{
  "arch": "crnn",
  "model": "sound classifier",
  "dataset": "synthesized solo parts of chorales (CocoChorales)",
  "train_examples": 39062,
  "gain_aug_db": 10,
  "time_shift_ms": 100,
  "n_mels": 80,
  "hop_length": 160,
  "input": "log_mel",
  "spec_augment": true,
  "win_length": 512,
  "targets": ["instrument"],
  "num_classes": 13,
  "norm": "batchnorm",
  "activation": "mish",
  "depths": [1, 1, 1],
  "kernel_size": 3,
  "stem": "single",
  "widths": [192, 192, 192],
  "rnn_width": 256,
  "rnn": "lstm",
  "bidirectional": false,
  "rnn_residual": true,
  "rnn_layers": 6,
  "loss": "cross_entropy",
  "optimizer": "nadamw",
  "lr": 0.0027,
  "beta1": 0.9,
  "beta2": 0.99,
  "eps": 1e-08,
  "grad_clip": 1.0,
  "gradient_noise": 0.3,
  "steps": 8500,
  "batch_size": 128,
  "epochs": 27.9,
  "lr_schedule": "linear",
  "final_lr_fraction": 0.1,
  "warmup_steps": 250,
  "weight_decay": 0.4
}
Rows from block 4, named by matrix and row number. Each number is 200 + 30 x the weight over its row's rms, rounded and kept within 0 to 999. All counts start at 0. After the name is the row's rms in percent of the matrix's.
# weight_ih_l0: LSTM input weights (gates i, f, g, o stacked) (model.rnn.1.rnn.weight_ih_l0, 1024x256), inputs 64-127
weight_ih_l0.854,102,151,206,210,215,176,225,138,265,227,197,213,204,195,192,224,168,204,231,189,210,208,215,212,209,179,189,235,218,156,195,219,166,212,209,198,136,240,244,244,211,151,173,193,201,180,231,190,180,184,179,228,175,171,160,207,218,175,157,230,170,194,156,132,214
weight_ih_l0.855,106,214,168,217,236,184,205,195,114,257,271,225,166,253,158,185,185,225,201,244,160,138,235,221,250,213,203,212,178,213,236,206,214,203,235,224,185,184,190,238,204,189,209,206,225,178,190,245,235,216,157,207,194,234,186,190,195,204,183,195,240,187,226,217,189
weight_ih_l0.856,094,235,268,204,178,164,201,180,222,166,170,219,177,205,194,200,259,211,202,213,198,163,243,199,157,170,182,261,227,199,184,173,150,156,179,229,187,185,219,197,167,253,225,221,216,208,157,191,221,194,195,172,197,218,132,212,131,184,131,200,214,214,183,189,201
weight_ih_l0.857,106,238,182,186,183,216,204,211,236,148,154,185,158,200,222,218,172,212,181,181,193,224,180,207,180,236,243,240,208,175,155,205,184,233,228,226,181,158,256,226,214,222,229,158,150,200,179,166,202,160,232,194,193,176,271,238,151,210,202,185,178,196,171,225,228
weight_ih_l0.858,100,189,242,149,194,142,230,178,182,180,219,192,154,144,224,209,182,157,202,226,215,163,188,193,177,213,208,263,195,188,256,200,257,188,168,224,193,140,180,145,122,230,234,179,211,214,216,211,194,143,219,177,163,185,202,174,207,190,163,175,191,184,149,196,251
weight_ih_l0.859,100,241,212,199,185,275,246,167,239,194,227,175,177,165,216,195,183,236,143,165,178,218,154,213,220,200,229,175,257,211,207,166,190,189,219,196,174,172,190,153,165,249,203,199,186,167,209,194,191,169,223,231,176,193,202,239,203,206,234,212,239,199,203,153,245
weight_ih_l0.860,102,231,204,183,225,167,202,186,164,223,159,177,231,204,201,181,122,217,203,214,189,171,237,223,181,225,196,182,189,200,154,183,176,206,177,168,161,157,210,201,192,156,212,176,265,235,195,218,232,212,162,235,180,209,206,202,177,200,203,161,183,198,188,232,238
weight_ih_l0.861,097,219,233,165,232,212,172,153,205,234,207,241,195,206,236,187,157,208,264,244,155,225,179,208,193,253,221,191,219,199,197,140,216,166,215,117,261,179,186,200,138,211,211,168,173,211,133,228,208,216,213,189,253,220,131,176,169,222,183,171,225,204,198,165,157
weight_ih_l0.862,096,217,186,167,212,174,207,200,153,196,217,182,198,220,167,204,151,151,243,265,153,172,175,213,204,194,170,231,192,146,202,167,244,238,192,215,198,178,216,200,222,200,188,170,224,179,166,149,254,123,207,210,182,244,213,154,176,207,138,186,174,206,209,254,265
weight_ih_l0.863,093,173,191,204,232,221,176,232,198,250,153,203,132,170,197,188,151,191,193,166,255,199,173,140,217,185,199,163,165,170,200,199,221,220,173,220,219,262,224,137,165,160,180,142,168,230,176,210,204,214,205,185,241,143,184,179,188,258,198,163,200,191,171,175,154
weight_ih_l0.864,094,185,127,189,190,225,219,208,227,207,226,213,216,184,163,176,194,196,230,160,162,174,177,249,203,167,216,160,192,222,161,190,189,186,146,182,204,197,199,195,194,238,159,218,200,155,207,240,212,179,214,240,177,165,232,234,176,242,227,202,206,118,197,212,160
weight_ih_l0.865,094,145,206,152,202,229,177,220,243,186,163,221,192,201,192,116,199,181,190,233,181,194,194,245,193,166,217,156,200,213,138,202,196,188,253,200,161,184,174,193,188,166,181,202,183,196,232,217,206,177,219,189,221,199,251,228,171,198,144,162,185,208,176,284,150
weight_ih_l0.866,100,138,186,199,215,259,154,121,200,255,219,240,178,213,252,207,186,144,148,186,213,189,230,227,221,161,219,213,200,207,220,220,158,214,174,194,179,124,226,224,217,266,211,230,258,182,150,226,197,255,210,252,205,207,196,200,201,178,203,211,187,141,215,187,161
weight_ih_l0.867,108,165,156,227,155,187,204,124,211,214,134,241,221,208,245,207,233,161,150,164,178,244,206,201,172,189,248,170,191,253,199,188,187,243,193,201,151,204,181,173,213,195,229,212,158,196,203,256,204,186,234,253,139,189,223,235,174,196,192,232,176,193,205,264,153
weight_ih_l0.868,111,171,222,216,204,191,162,192,201,173,195,202,262,177,262,237,93,204,201,197,204,153,220,218,217,208,240,263,186,216,219,210,203,160,160,205,216,173,99,189,179,216,205,176,203,223,230,227,200,196,179,204,193,205,250,194,158,183,159,148,230,216,126,223,185
weight_ih_l0.869,098,205,204,113,255,215,185,149,201,189,198,175,199,225,264,216,142,190,284,219,193,240,223,173,179,166,172,238,192,246,178,181,208,186,219,221,205,177,166,221,201,244,182,224,227,221,164,293,186,233,177,253,173,196,198,209,174,189,173,191,213,207,227,187,161
weight_ih_l0.870,105,178,134,155,246,164,202,229,159,236,218,223,171,245,196,252,148,192,158,189,149,199,192,171,258,210,200,219,228,213,201,197,236,179,228,198,194,181,241,188,260,182,208,193,222,218,167,197,225,191,180,204,254,195,219,186,188,238,213,213,251,189,234,163,211
weight_ih_l0.871,101,215,178,174,207,158,234,170,212,221,175,188,164,181,191,188,164,240,161,258,201,189,194,225,187,200,234,176,243,221,215,164,184,180,193,215,167,168,178,177,181,226,187,217,206,242,256,233,109,212,237,251,171,233,145,207,250,192,163,222,214,181,146,218,246
weight_ih_l0.872,090,203,153,250,172,163,164,168,187,241,184,208,162,212,187,195,180,248,191,208,173,201,198,184,224,180,209,208,237,183,198,194,185,174,189,206,185,273,178,179,166,246,193,174,165,175,192,216,222,186,228,200,257,189,169,210,234,237,175,232,216,233,171,210,168
weight_ih_l0.873,097,220,182,211,231,211,186,166,188,205,204,196,185,219,211,215,224,180,203,162,207,228,213,176,169,200,209,180,156,192,206,171,234,140,230,212,179,178,180,215,184,270,241,176,202,161,171,153,214,185,154,215,247,202,211,206,234,233,243,201,247,242,211,213,213
weight_ih_l0.874,096,145,139,209,206,244,195,131,202,217,208,205,205,196,201,185,250,224,233,228,178,196,246,175,202,248,215,187,162,210,185,140,141,178,198,192,142,197,151,234,224,173,204,247,179,130,194,243,223,152,222,205,186,194,171,249,221,228,183,207,239,174,189,294,238
weight_ih_l0.875,098,187,144,190,191,160,216,142,253,174,217,221,181,150,258,218,249,174,172,199,198,172,249,169,128,201,219,181,229,279,194,163,223,185,207,191,149,224,244,196,232,130,188,215,191,238,185,183,206,258,218,273,210,196,181,194,198,230,167,185,233,164,262,145,172
weight_ih_l0.876,100,212,204,181,179,185,227,151,222,165,195,226,207,199,217,204,175,191,183,190,188,189,224,214,227,163,185,261,173,227,183,205,195,193,227,176,207,181,192,195,229,199,234,184,188,247,186,251,245,205,142,233,191,271,253,237,201,193,241,181,208,173,166,228,182
weight_ih_l0.877,094,136,243,227,184,176,160,161,243,216,237,233,158,178,212,179,207,195,180,197,217,206,196,215,186,200,221,171,238,184,224,173,173,161,218,201,171,210,165,157,169,202,225,230,267,199,207,174,175,193,198,240,222,229,166,206,202,156,144,194,215,180,193,189,149
weight_ih_l0.878,102,165,179,202,217,203,219,184,199,195,155,170,225,205,218,220,183,141,192,140,164,251,198,197,225,210,224,198,220,156,187,196,194,226,160,244,162,192,222,244,218,154,230,215,146,166,223,90,214,159,230,201,149,152,225,197,223,161,170,207,217,184,182,187,208
weight_ih_l0.879,103,165,195,205,221,239,222,202,206,213,173,244,218,214,234,194,207,167,244,165,206,174,189,190,182,182,234,219,134,183,192,164,248,274,202,235,237,198,179,192,245,267,135,216,202,221,157,203,203,201,201,174,194,237,215,215,225,180,244,208,240,231,204,244,155
weight_ih_l0.880,110,231,171,213,213,220,260,194,212,227,230,265,216,197,225,213,187,194,158,282,156,155,191,216,176,197,169,185,185,213,120,226,215,221,206,207,244,155,205,193,221,155,239,222,217,199,185,211,183,253,221,204,211,141,233,179,176,228,205,234,218,183,279,168,191
weight_ih_l0.881,098,250,185,214,236,266,200,155,189,252,195,229,195,188,214,229,146,193,224,178,147,152,218,186,147,184,197,227,164,226,194,196,206,223,198,175,164,233,207,179,272,238,223,214,139,210,189,202,165,233,154,188,266,199,200,193,216,195,193,180,238,229,202,186,236
weight_ih_l0.882,103,178,183,206,196,210,235,177,237,209,184,220,224,213,196,187,248,237,196,225,183,257,223,170,204,210,127,281,225,228,131,180,154,223,215,174,182,187,229,235,276,212,253,169,169,182,183,183,215,211,206,235,178,198,207,221,157,246,227,198,232,182,308,221,173
weight_ih_l0.883,100,211,215,180,234,231,216,191,230,197,133,221,216,160,185,195,199,181,203,162,230,170,211,249,175,173,186,280,184,213,233,200,208,222,230,208,214,159,172,302,243,176,213,182,179,218,153,153,182,147,120,217,177,214,149,170,200,206,178,214,193,246,227,227,193
weight_ih_l0.884,103,200,187,223,167,225,252,156,114,231,151,184,228,260,212,253,166,205,180,156,209,216,227,213,168,203,228,234,181,226,210,228,185,163,182,189,243,219,183,198,246,205,207,210,191,175,206,228,232,140,227,213,134,165,267,211,220,136,179,204,196,190,182,237,178
weight_ih_l0.885,091,173,171,142,102,208,264,166,202,209,154,162,164,208,181,177,186,193,227,211,216,193,240,248,201,245,201,159,262,211,268,155,183,181,214,166,155,199,198,181,173,246,183,192,147,244,202,260,207,215,228,208,243,184,180,197,200,192,200,185,213,237,276,198,232
weight_ih_l0.886,100,210,239,195,204,221,204,176,227,211,198,277,206,212,210,190,242,156,217,232,186,206,246,148,188,188,140,226,126,212,215,175,168,212,239,216,210,176,216,235,186,182,235,206,226,167,172,211,184,208,192,215,214,234,173,153,217,221,173,187,187,224,226,179,236
weight_ih_l0.887,103,204,238,186,211,218,210,232,153,188,178,187,217,181,213,219,148,198,179,201,232,212,195,237,188,216,215,178,234,251,198,193,236,233,185,182,182,208,177,225,202,183,302,187,205,221,192,164,188,201,182,188,219,226,229,232,176,194,232,211,231,215,205,259,196
weight_ih_l0.888,091,227,104,174,216,175,212,201,213,171,163,212,233,244,216,167,189,210,209,171,165,185,212,168,171,196,191,218,187,179,190,227,158,167,159,185,216,227,231,190,195,152,193,134,213,234,168,206,189,230,252,156,203,147,234,174,169,232,206,197,206,184,230,230,229
weight_ih_l0.889,105,217,231,214,200,139,186,206,223,197,248,252,191,208,174,190,207,192,190,148,167,234,217,182,193,260,128,212,163,162,122,237,124,237,192,188,216,180,167,159,238,203,212,170,209,173,145,233,224,255,189,204,197,196,200,187,205,227,242,204,238,208,227,203,184
weight_ih_l0.890,102,182,223,160,229,199,203,158,175,192,225,134,147,209,161,194,212,217,203,194,200,154,180,251,189,150,241,198,214,250,223,216,225,207,184,217,130,187,193,200,188,196,229,258,163,170,205,212,213,180,228,253,127,230,263,243,167,170,135,177,122,176,218,206,212
weight_ih_l0.891,101,198,106,241,246,266,205,175,197,212,188,249,185,226,177,197,183,219,179,170,155,163,257,220,112,263,196,204,209,196,187,163,198,150,185,162,164,181,230,205,209,211,193,188,239,188,160,190,198,208,195,214,224,193,178,224,209,244,187,146,180,170,260,251,156
weight_ih_l0.892,091,172,152,170,169,229,150,184,184,245,209,178,213,177,185,194,257,251,166,190,174,226,249,235,175,204,251,185,239,212,185,179,256,167,189,183,165,148,213,181,200,180,181,220,148,166,198,225,178,183,252,231,210,201,231,186,214,169,173,211,181,204,171,173,207
weight_ih_l0.893,091,194,225,165,251,164,217,149,142,244,175,178,194,209,176,172,201,161,247,220,217,163,197,196,195,173,268,199,202,153,278,170,254,181,188,230,198,252,201,212,149,161,190,184,180,244,232,203,239,169,188,201,175,178,221,214,198,187,170,191,201,174,200,204,203
weight_ih_l0.894,095,227,186,186,157,129,190,231,196,206,128,163,196,186,254,165,234,229,223,173,207,198,163,207,235,201,198,254,139,248,166,210,253,195,176,211,247,180,156,179,251,247,219,198,145,143,149,233,203,202,191,180,222,244,234,233,170,173,198,221,140,194,179,232,191
weight_ih_l0.895,102,221,148,199,170,168,208,203,175,232,204,192,211,193,148,174,123,209,193,149,130,150,213,152,229,177,192,193,208,194,170,198,197,216,250,207,170,211,226,227,209,247,186,197,253,268,192,270,230,228,188,182,156,219,234,192,175,253,220,194,266,141,236,223,198
weight_ih_l0.896,113,233,164,180,234,156,172,200,213,206,191,229,158,192,235,173,127,220,163,218,233,201,220,237,169,210,222,236,157,202,244,204,252,225,226,228,173,200,247,147,187,222,144,212,170,157,189,255,185,209,160,202,110,240,252,216,199,216,191,179,240,163,152,220,192
weight_ih_l0.897,094,205,165,202,209,197,180,195,192,189,149,185,202,222,204,207,184,209,180,115,217,228,264,228,190,195,177,206,195,233,202,174,206,211,190,229,205,189,217,216,213,192,216,241,148,156,161,172,208,203,148,234,202,179,211,185,257,189,205,255,162,155,182,200,185
weight_ih_l0.898,097,165,204,219,156,195,241,180,208,185,205,226,243,219,218,251,209,209,161,222,236,237,215,187,183,161,226,203,160,227,199,254,225,178,177,220,269,163,159,198,193,185,201,224,164,193,217,236,185,210,151,237,174,309,206,234,176,190,164,233,204,168,234,257,173
weight_ih_l0.899,100,216,141,174,231,165,199,161,164,177,178,229,240,175,229,198,176,162,238,222,158,234,216,172,174,239,170,250,189,234,154,119,208,207,144,223,246,163,175,214,224,230,208,208,201,197,201,219,184,225,168,184,165,188,216,179,176,194,199,220,223,265,228,171,130
weight_ih_l0.900,109,208,196,171,194,197,202,176,242,157,225,269,252,208,156,147,275,231,217,184,223,178,192,207,179,186,151,228,192,207,196,189,177,178,188,179,208,246,167,117,147,207,132,176,202,189,192,265,174,258,166,217,179,208,176,203,205,232,161,220,186,182,222,205,283
weight_ih_l0.901,097,224,183,226,264,237,241,201,210,246,185,237,183,220,201,127,179,201,209,180,141,225,187,245,168,258,179,222,206,223,205,260,207,180,173,187,253,243,232,154,170,267,163,166,201,158,222,205,147,270,195,216,207,150,210,191,204,241,193,184,152,247,255,166,171
weight_ih_l0.902,102,157,231,139,211,189,224,187,204,202,199,220,233,235,175,184,295,223,244,241,255,215,197,212,165,196,133,180,155,205,214,180,205,227,195,218,220,199,194,216,169,210,225,203,157,200,152,223,182,208,166,168,205,194,157,159,256,215,182,182,198,203,168,204,213
weight_ih_l0.903,097,252,187,206,222,147,154,168,135,241,134,188,232,222,169,267,180,193,169,214,193,213,263,242,194,241,215,256,224,194,152,167,180,255,213,215,149,220,171,246,207,231,152,216,135,190,191,165,194,252,158,205,178,148,188,227,201,200,201,195,192,241,150,257,182
weight_ih_l0.904,093,162,204,193,187,235,225,172,228,191,193,205,183,234,221,205,236,194,229,187,159,219,206,238,185,162,216,254,180,196,247,194,229,225,172,165,224,172,202,180,173,185,132,163,217,130,206,206,220,240,168,221,210,212,239,176,267,225,114,213,200,186,215,194,200
weight_ih_l0.905,103,181,259,170,212,206,248,115,206,188,190,210,207,199,231,173,157,230,198,210,186,182,226,220,203,228,151,232,192,179,216,152,179,241,185,178,220,155,227,226,207,224,211,178,242,206,207,218,212,212,205,222,142,207,163,152,196,172,183,159,204,281,215,236,169
weight_ih_l0.906,103,179,197,190,216,152,174,204,172,163,139,185,212,221,179,175,128,187,197,190,177,210,263,185,249,180,247,227,126,213,249,208,181,176,153,179,177,197,156,192,237,178,230,242,187,201,202,211,192,166,211,214,207,187,236,207,233,145,245,130,171,188,167,266,195
weight_ih_l0.907,100,180,221,184,206,272,183,220,195,253,170,175,197,223,196,180,249,205,217,203,176,202,229,216,117,221,155,205,238,224,225,222,185,185,181,144,183,219,236,168,230,180,208,222,183,210,207,197,240,189,250,205,184,209,199,220,204,186,140,219,185,242,184,213,234
weight_ih_l0.908,099,199,248,169,204,148,204,180,204,213,238,203,202,199,206,220,172,223,228,203,188,193,141,214,234,222,181,255,249,228,189,185,223,186,183,189,190,227,182,215,190,201,204,201,182,230,214,258,203,179,219,279,172,165,189,195,147,173,172,234,228,190,211,219,196
weight_ih_l0.909,105,172,181,188,170,255,177,155,166,216,160,216,270,211,300,184,210,205,181,210,217,210,209,174,211,217,200,238,179,224,184,238,216,169,184,199,181,149,182,223,213,189,181,184,247,187,167,215,159,239,168,198,220,174,200,217,174,194,235,180,232,161,199,238,224
weight_ih_l0.910,099,172,202,198,239,187,228,211,180,174,224,242,211,178,177,177,186,194,193,200,170,205,197,194,208,229,157,234,169,210,187,172,150,287,148,190,156,197,154,246,242,182,230,179,166,192,189,141,235,183,214,196,201,177,200,173,182,159,192,134,195,224,190,213,188
weight_ih_l0.911,103,189,191,195,177,162,247,209,248,151,175,213,252,225,191,188,169,175,167,168,203,181,176,139,252,204,296,205,164,254,190,230,181,174,157,173,215,195,187,190,208,171,176,192,188,218,185,151,228,184,202,219,204,194,250,197,207,159,193,206,205,140,195,223,175
weight_ih_l0.912,107,190,200,242,181,233,249,143,191,185,186,203,209,226,180,231,143,237,151,219,200,198,220,229,192,209,213,252,200,192,163,131,160,198,191,204,173,216,207,195,200,190,220,193,151,209,215,161,196,243,211,276,232,260,200,227,265,231,152,203,244,211,187,211,164
weight_ih_l0.913,097,218,173,214,175,215,234,172,266,228,192,212,213,193,201,240,208,159,206,239,187,170,191,175,182,207,194,197,177,197,173,261,157,151,133,148,200,231,175,177,224,224,166,230,191,155,203,193,187,198,183,218,212,187,176,198,132,172,196,161,207,179,223,256,231
weight_ih_l0.914,111,165,239,151,191,212,222,166,251,140,178,275,197,192,170,162,281,248,163,193,199,178,209,212,169,205,169,236,255,175,238,173,159,183,209,183,206,241,200,218,195,149,183,229,219,154,195,182,195,252,187,194,197,225,144,207,229,212,163,239,169,202,204,191,178
weight_ih_l0.915,106,243,224,201,255,206,235,158,214,212,208,195,208,247,172,185,199,219,182,186,186,192,259,196,174,215,183,201,193,197,176,171,196,183,178,158,156,143,191,224,195,221,225,238,172,154,179,223,166,213,190,218,185,238,171,279,166,186,165,278,156,184,129,266,201
weight_ih_l0.916,091,164,200,160,199,196,229,194,188,159,186,218,259,223,241,206,186,172,216,181,153,196,203,144,198,209,216,206,167,261,185,253,150,150,148,169,204,192,166,214,149,251,163,213,252,203,199,172,179,221,176,214,235,158,248,171,170,217,189,146,197,179,176,176,174
weight_ih_l0.917,103,237,248,217,228,205,219,172,205,228,178,218,175,197,189,226,242,186,216,221,184,172,227,213,181,139,215,196,244,221,216,183,189,244,153,190,180,191,203,174,193,231,201,196,175,184,218,213,163,159,242,244,183,145,150,232,151,211,205,188,208,174,200,140,221
weight_ih_l0.918,104,207,208,207,212,228,229,212,217,217,187,260,154,191,253,169,197,202,155,203,178,206,205,245,219,222,213,241,199,158,144,193,222,197,164,206,202,230,202,204,230,256,162,174,172,267,172,185,199,222,164,193,198,172,220,162,181,208,178,200,228,192,210,193,190
weight_ih_l0.919,096,203,219,204,196,260,208,74,224,204,138,230,191,187,215,216,219,189,201,254,164,201,207,210,180,191,202,170,211,165,202,171,196,224,186,247,138,164,154,185,175,214,206,249,191,193,189,229,186,177,235,281,171,219,200,163,256,196,196,144,200,235,184,228,193
weight_ih_l0.920,102,219,187,194,191,252,218,174,196,201,226,193,230,213,198,227,198,174,144,128,223,247,217,224,193,201,200,205,178,217,228,146,200,187,198,192,202,237,203,165,198,215,177,158,194,136,153,229,240,226,179,190,247,151,207,242,184,193,181,183,193,182,285,206,238
weight_ih_l0.921,095,187,191,193,227,211,235,113,210,208,216,218,238,241,235,225,168,202,202,204,179,202,210,218,217,193,226,202,194,197,210,196,203,177,167,181,184,220,210,234,184,186,232,229,192,185,186,239,152,157,211,238,170,216,182,202,236,217,182,169,226,157,186,177,259
weight_ih_l0.922,098,271,175,226,213,182,129,235,142,201,166,188,168,184,179,198,171,139,129,212,208,226,223,224,259,193,161,215,180,164,202,202,185,173,170,202,235,213,145,254,210,235,213,201,197,141,164,220,169,188,147,165,202,159,172,178,207,146,214,208,231,201,217,155,213
weight_ih_l0.923,099,241,218,258,203,200,226,174,168,208,212,213,163,215,228,242,222,206,184,205,214,244,290,250,225,189,241,190,249,214,194,181,199,253,258,205,170,232,184,204,225,171,217,197,156,198,196,153,206,161,199,198,239,230,204,243,184,189,144,272,240,204,198,193,220
weight_ih_l0.924,096,185,187,205,182,154,271,158,171,211,167,234,259,232,218,198,158,191,164,259,217,158,169,225,175,233,203,209,150,209,185,166,218,213,204,230,178,218,185,216,196,197,217,215,171,195,232,165,189,182,172,245,234,190,196,190,184,209,208,259,209,162,185,231,199
weight_ih_l0.925,102,181,201,159,208,181,240,190,218,190,239,222,202,200,207,264,173,202,157,209,142,147,226,193,132,240,120,258,216,206,201,147,195,122,212,230,159,215,191,237,219,230,203,207,221,228,162,220,206,219,150,249,187,190,182,231,230,188,200,175,164,226,220,179,259
weight_ih_l0.926,097,204,203,199,204,139,230,196,234,137,163,249,200,163,241,227,144,218,208,186,176,202,175,226,149,184,149,251,172,266,230,228,191,191,206,158,193,243,156,157,220,218,200,204,239,188,135,194,202,279,158,205,191,238,233,222,205,217,148,213,181,188,235,197,203
weight_ih_l0.927,099,252,197,216,192,229,247,182,212,190,196,222,223,197,188,197,175,251,175,197,217,231,146,170,206,183,251,196,232,142,124,211,157,212,205,175,192,155,211,190,178,236,204,223,160,169,196,216,197,223,198,220,229,209,202,200,183,248,163,250,183,253,227,188,166
weight_ih_l0.928,101,192,185,158,264,175,208,197,211,170,218,209,237,191,158,211,192,154,245,179,204,144,152,224,205,216,201,244,181,174,235,185,189,169,160,234,148,184,196,164,162,260,145,197,221,152,206,191,174,206,154,229,146,218,182,207,190,167,223,178,183,196,205,194,227
weight_ih_l0.929,100,167,238,209,217,210,273,110,189,168,209,183,204,266,172,198,192,144,194,226,182,168,193,199,175,169,215,196,217,218,254,223,189,199,184,193,187,199,217,183,187,143,210,165,210,211,224,207,186,149,188,236,170,190,221,219,228,153,164,201,184,197,214,203,207
weight_ih_l0.930,096,182,201,223,227,170,173,193,123,175,164,214,205,249,205,203,166,236,184,179,188,204,175,223,226,199,219,207,200,289,178,235,144,251,219,173,201,187,166,171,241,245,194,214,161,221,222,166,222,171,242,208,180,199,247,230,211,234,215,231,206,234,236,221,168
weight_ih_l0.931,107,138,235,201,176,165,201,173,160,186,151,160,140,196,223,245,221,161,231,141,236,263,240,228,186,196,231,160,181,197,241,181,184,178,155,240,225,235,210,210,178,155,207,200,228,179,212,188,222,187,169,209,164,179,219,183,205,197,200,165,159,203,220,150,192
weight_ih_l0.932,105,189,227,214,184,236,194,139,158,215,248,216,200,182,171,210,195,185,206,180,229,209,201,270,141,196,241,231,208,190,197,199,181,227,177,187,169,202,259,206,218,168,221,181,221,204,220,195,125,170,225,235,232,242,166,148,187,167,157,223,223,209,177,232,236
weight_ih_l0.933,100,190,190,200,243,146,180,146,199,188,173,265,219,228,218,237,206,217,267,195,169,189,252,243,145,180,175,275,232,223,205,159,151,165,240,205,217,188,171,186,178,217,231,179,194,171,183,171,220,174,184,232,194,221,233,227,131,167,192,241,175,209,216,216,186
weight_ih_l0.934,096,146,260,177,187,180,239,175,197,172,185,243,182,189,205,206,216,190,197,222,125,199,230,194,237,221,157,258,242,195,215,157,170,259,206,163,224,215,192,235,240,247,206,151,189,233,186,171,248,183,165,219,191,225,188,131,210,196,151,264,244,194,157,187,215
weight_ih_l0.935,103,183,233,163,161,222,225,200,153,218,233,196,197,194,243,193,191,195,199,220,207,158,275,200,194,259,185,207,132,167,221,181,213,213,211,223,168,160,185,175,182,180,170,179,171,175,184,187,182,181,202,208,153,192,177,217,227,229,216,202,206,195,176,193,193
weight_ih_l0.936,096,176,190,253,206,227,224,207,170,163,173,194,227,195,203,243,142,177,183,166,189,196,216,182,209,195,253,220,195,252,208,227,250,242,210,218,159,243,217,203,195,214,180,227,211,181,173,227,193,164,230,204,235,206,220,259,241,207,181,165,166,247,186,197,247
weight_ih_l0.937,102,201,208,220,187,143,225,173,270,218,195,193,180,194,188,224,180,207,150,169,165,225,214,214,214,171,172,199,238,213,205,171,200,193,185,181,176,211,232,198,163,209,250,209,262,177,176,187,182,207,222,231,177,183,180,141,262,239,163,158,215,196,235,228,205
weight_ih_l0.938,113,145,220,180,219,169,223,161,243,180,173,234,161,163,185,193,178,184,188,209,163,173,214,216,110,195,212,194,220,261,239,228,184,228,198,171,179,198,186,159,196,235,185,215,188,224,161,214,216,187,188,254,221,190,227,205,274,173,142,206,207,232,194,198,180
weight_ih_l0.939,100,155,205,171,226,192,174,171,151,209,247,198,206,167,163,214,165,204,201,166,202,183,222,191,184,199,215,212,231,208,200,196,244,167,179,234,129,222,196,212,167,183,203,200,210,251,165,203,295,241,167,224,224,235,276,214,251,189,190,175,175,195,208,226,208
weight_ih_l0.940,099,245,178,188,235,153,203,165,173,244,210,194,157,218,287,234,211,254,176,184,206,205,178,201,156,235,141,275,174,175,137,180,231,227,161,185,144,147,197,173,220,236,207,215,185,111,202,227,175,177,187,224,228,265,212,185,176,184,183,165,189,176,168,189,181
weight_ih_l0.941,097,167,236,170,222,214,194,210,195,182,153,180,205,174,187,144,161,122,158,216,170,249,181,195,175,238,243,176,207,210,135,220,170,172,221,178,199,174,149,255,168,182,233,224,238,197,176,169,245,245,153,232,194,230,213,203,153,187,199,206,187,258,243,204,165
weight_ih_l0.942,098,207,217,261,236,250,238,111,191,207,155,209,188,263,153,245,250,208,220,225,204,184,169,217,194,186,195,218,173,197,186,168,186,185,261,245,188,178,249,130,216,211,214,196,217,203,203,180,214,184,205,228,196,166,174,199,206,255,189,161,190,188,195,197,223
weight_ih_l0.943,106,207,247,208,163,259,260,175,141,180,163,169,229,211,234,197,274,225,184,209,245,220,235,225,202,203,192,246,189,171,212,167,204,228,240,216,257,204,220,229,192,180,184,168,172,237,178,178,187,201,186,226,188,144,193,178,225,166,170,170,167,157,168,193,173
weight_ih_l0.944,098,175,193,188,224,202,178,204,142,209,209,178,208,211,181,204,228,198,175,167,249,241,213,207,210,211,173,129,244,149,154,166,243,212,199,174,163,202,252,149,204,203,220,186,200,199,214,183,200,225,199,210,256,228,190,210,221,253,162,224,264,191,214,224,226
weight_ih_l0.945,099,247,232,138,167,271,190,207,172,187,235,229,208,179,188,208,194,190,210,191,249,193,204,180,184,189,207,204,163,230,192,201,190,235,195,200,196,206,189,233,206,215,249,163,191,132,190,222,243,249,130,160,238,206,221,208,213,203,177,232,173,216,202,249,220
weight_ih_l0.946,101,198,175,199,193,155,212,158,168,233,236,224,272,234,207,246,208,240,190,180,169,201,227,177,155,227,203,191,242,156,175,174,210,262,185,168,188,213,211,186,163,185,203,250,176,244,197,217,159,197,189,211,254,175,233,202,166,234,190,213,239,200,207,170,196
weight_ih_l0.947,104,205,192,217,175,188,170,208,165,233,147,248,213,192,247,237,166,223,180,170,128,173,215,189,184,221,200,196,252,199,166,193,240,241,230,172,213,188,184,166,203,234,219,159,165,117,181,139,218,232,170,201,199,213,205,226,163,173,170,202,206,198,173,203,183
weight_ih_l0.948,106,197,210,194,175,181,229,152,198,168,192,232,182,251,200,177,272,229,201,243,210,278,191,166,185,178,221,207,217,232,210,196,162,196,197,184,185,184,179,273,180,159,193,212,188,176,170,191,154,181,264,209,201,199,214,208,192,149,198,203,232,220,207,190,216
weight_ih_l0.949,104,183,177,190,202,198,163,172,183,235,225,182,164,193,191,166,192,183,169,171,144,223,232,160,202,227,208,196,208,204,153,187,186,190,198,172,203,210,241,165,186,136,191,182,241,191,211,222,176,207,170,226,188,200,233,210,190,224,199,289,205,202,225,206,234
weight_ih_l0.950,099,150,210,199,170,192,228,186,192,168,223,218,161,197,188,156,158,169,172,198,174,234,200,193,199,252,199,219,220,239,225,196,203,125,140,247,223,172,162,178,213,149,229,205,221,197,149,204,185,200,161,257,168,221,256,230,168,172,150,218,208,241,141,210,166
weight_ih_l0.951,096,167,191,222,196,217,180,220,175,216,190,203,235,247,189,213,185,255,207,222,224,175,257,201,198,201,188,216,176,179,166,193,220,243,194,205,171,198,224,136,183,131,153,176,200,179,190,247,205,178,180,227,207,174,186,202,214,172,216,177,134,205,189,206,213
weight_ih_l0.952,096,256,166,147,195,204,222,177,172,189,262,172,175,190,153,201,220,190,217,222,259,164,215,204,196,203,207,154,216,194,238,174,234,210,172,160,172,169,246,244,168,221,189,163,156,221,187,209,175,179,236,201,223,216,166,158,197,238,203,252,191,195,161,189,179
weight_ih_l0.953,098,187,200,171,218,252,249,178,178,200,166,206,179,194,200,207,193,132,200,177,190,185,226,231,184,232,224,252,156,181,196,190,187,187,176,221,210,208,147,214,215,159,176,187,157,249,201,162,218,174,147,201,188,162,162,140,220,209,204,189,154,223,220,186,218
weight_ih_l0.954,098,197,202,190,197,118,242,215,169,186,140,145,168,242,229,174,103,200,239,148,249,225,204,249,203,164,243,224,146,187,194,212,226,209,150,185,145,213,173,216,172,216,179,203,193,185,212,225,230,181,194,193,181,195,302,250,182,199,134,169,229,179,177,181,173
weight_ih_l0.955,100,206,188,183,217,263,242,176,185,170,205,203,204,176,239,143,177,161,185,157,159,164,178,219,224,228,232,227,209,218,162,231,181,218,172,181,157,246,182,200,200,178,236,162,246,251,201,234,230,216,182,193,236,259,228,219,229,205,203,168,200,196,180,155,259
weight_ih_l0.956,091,191,150,192,188,136,224,203,221,181,180,184,207,212,228,187,236,199,163,188,272,216,281,166,210,156,171,192,167,216,206,146,178,202,165,191,191,187,212,187,195,204,212,163,194,230,198,215,234,229,213,238,199,223,271,234,217,157,199,200,182,214,196,207,209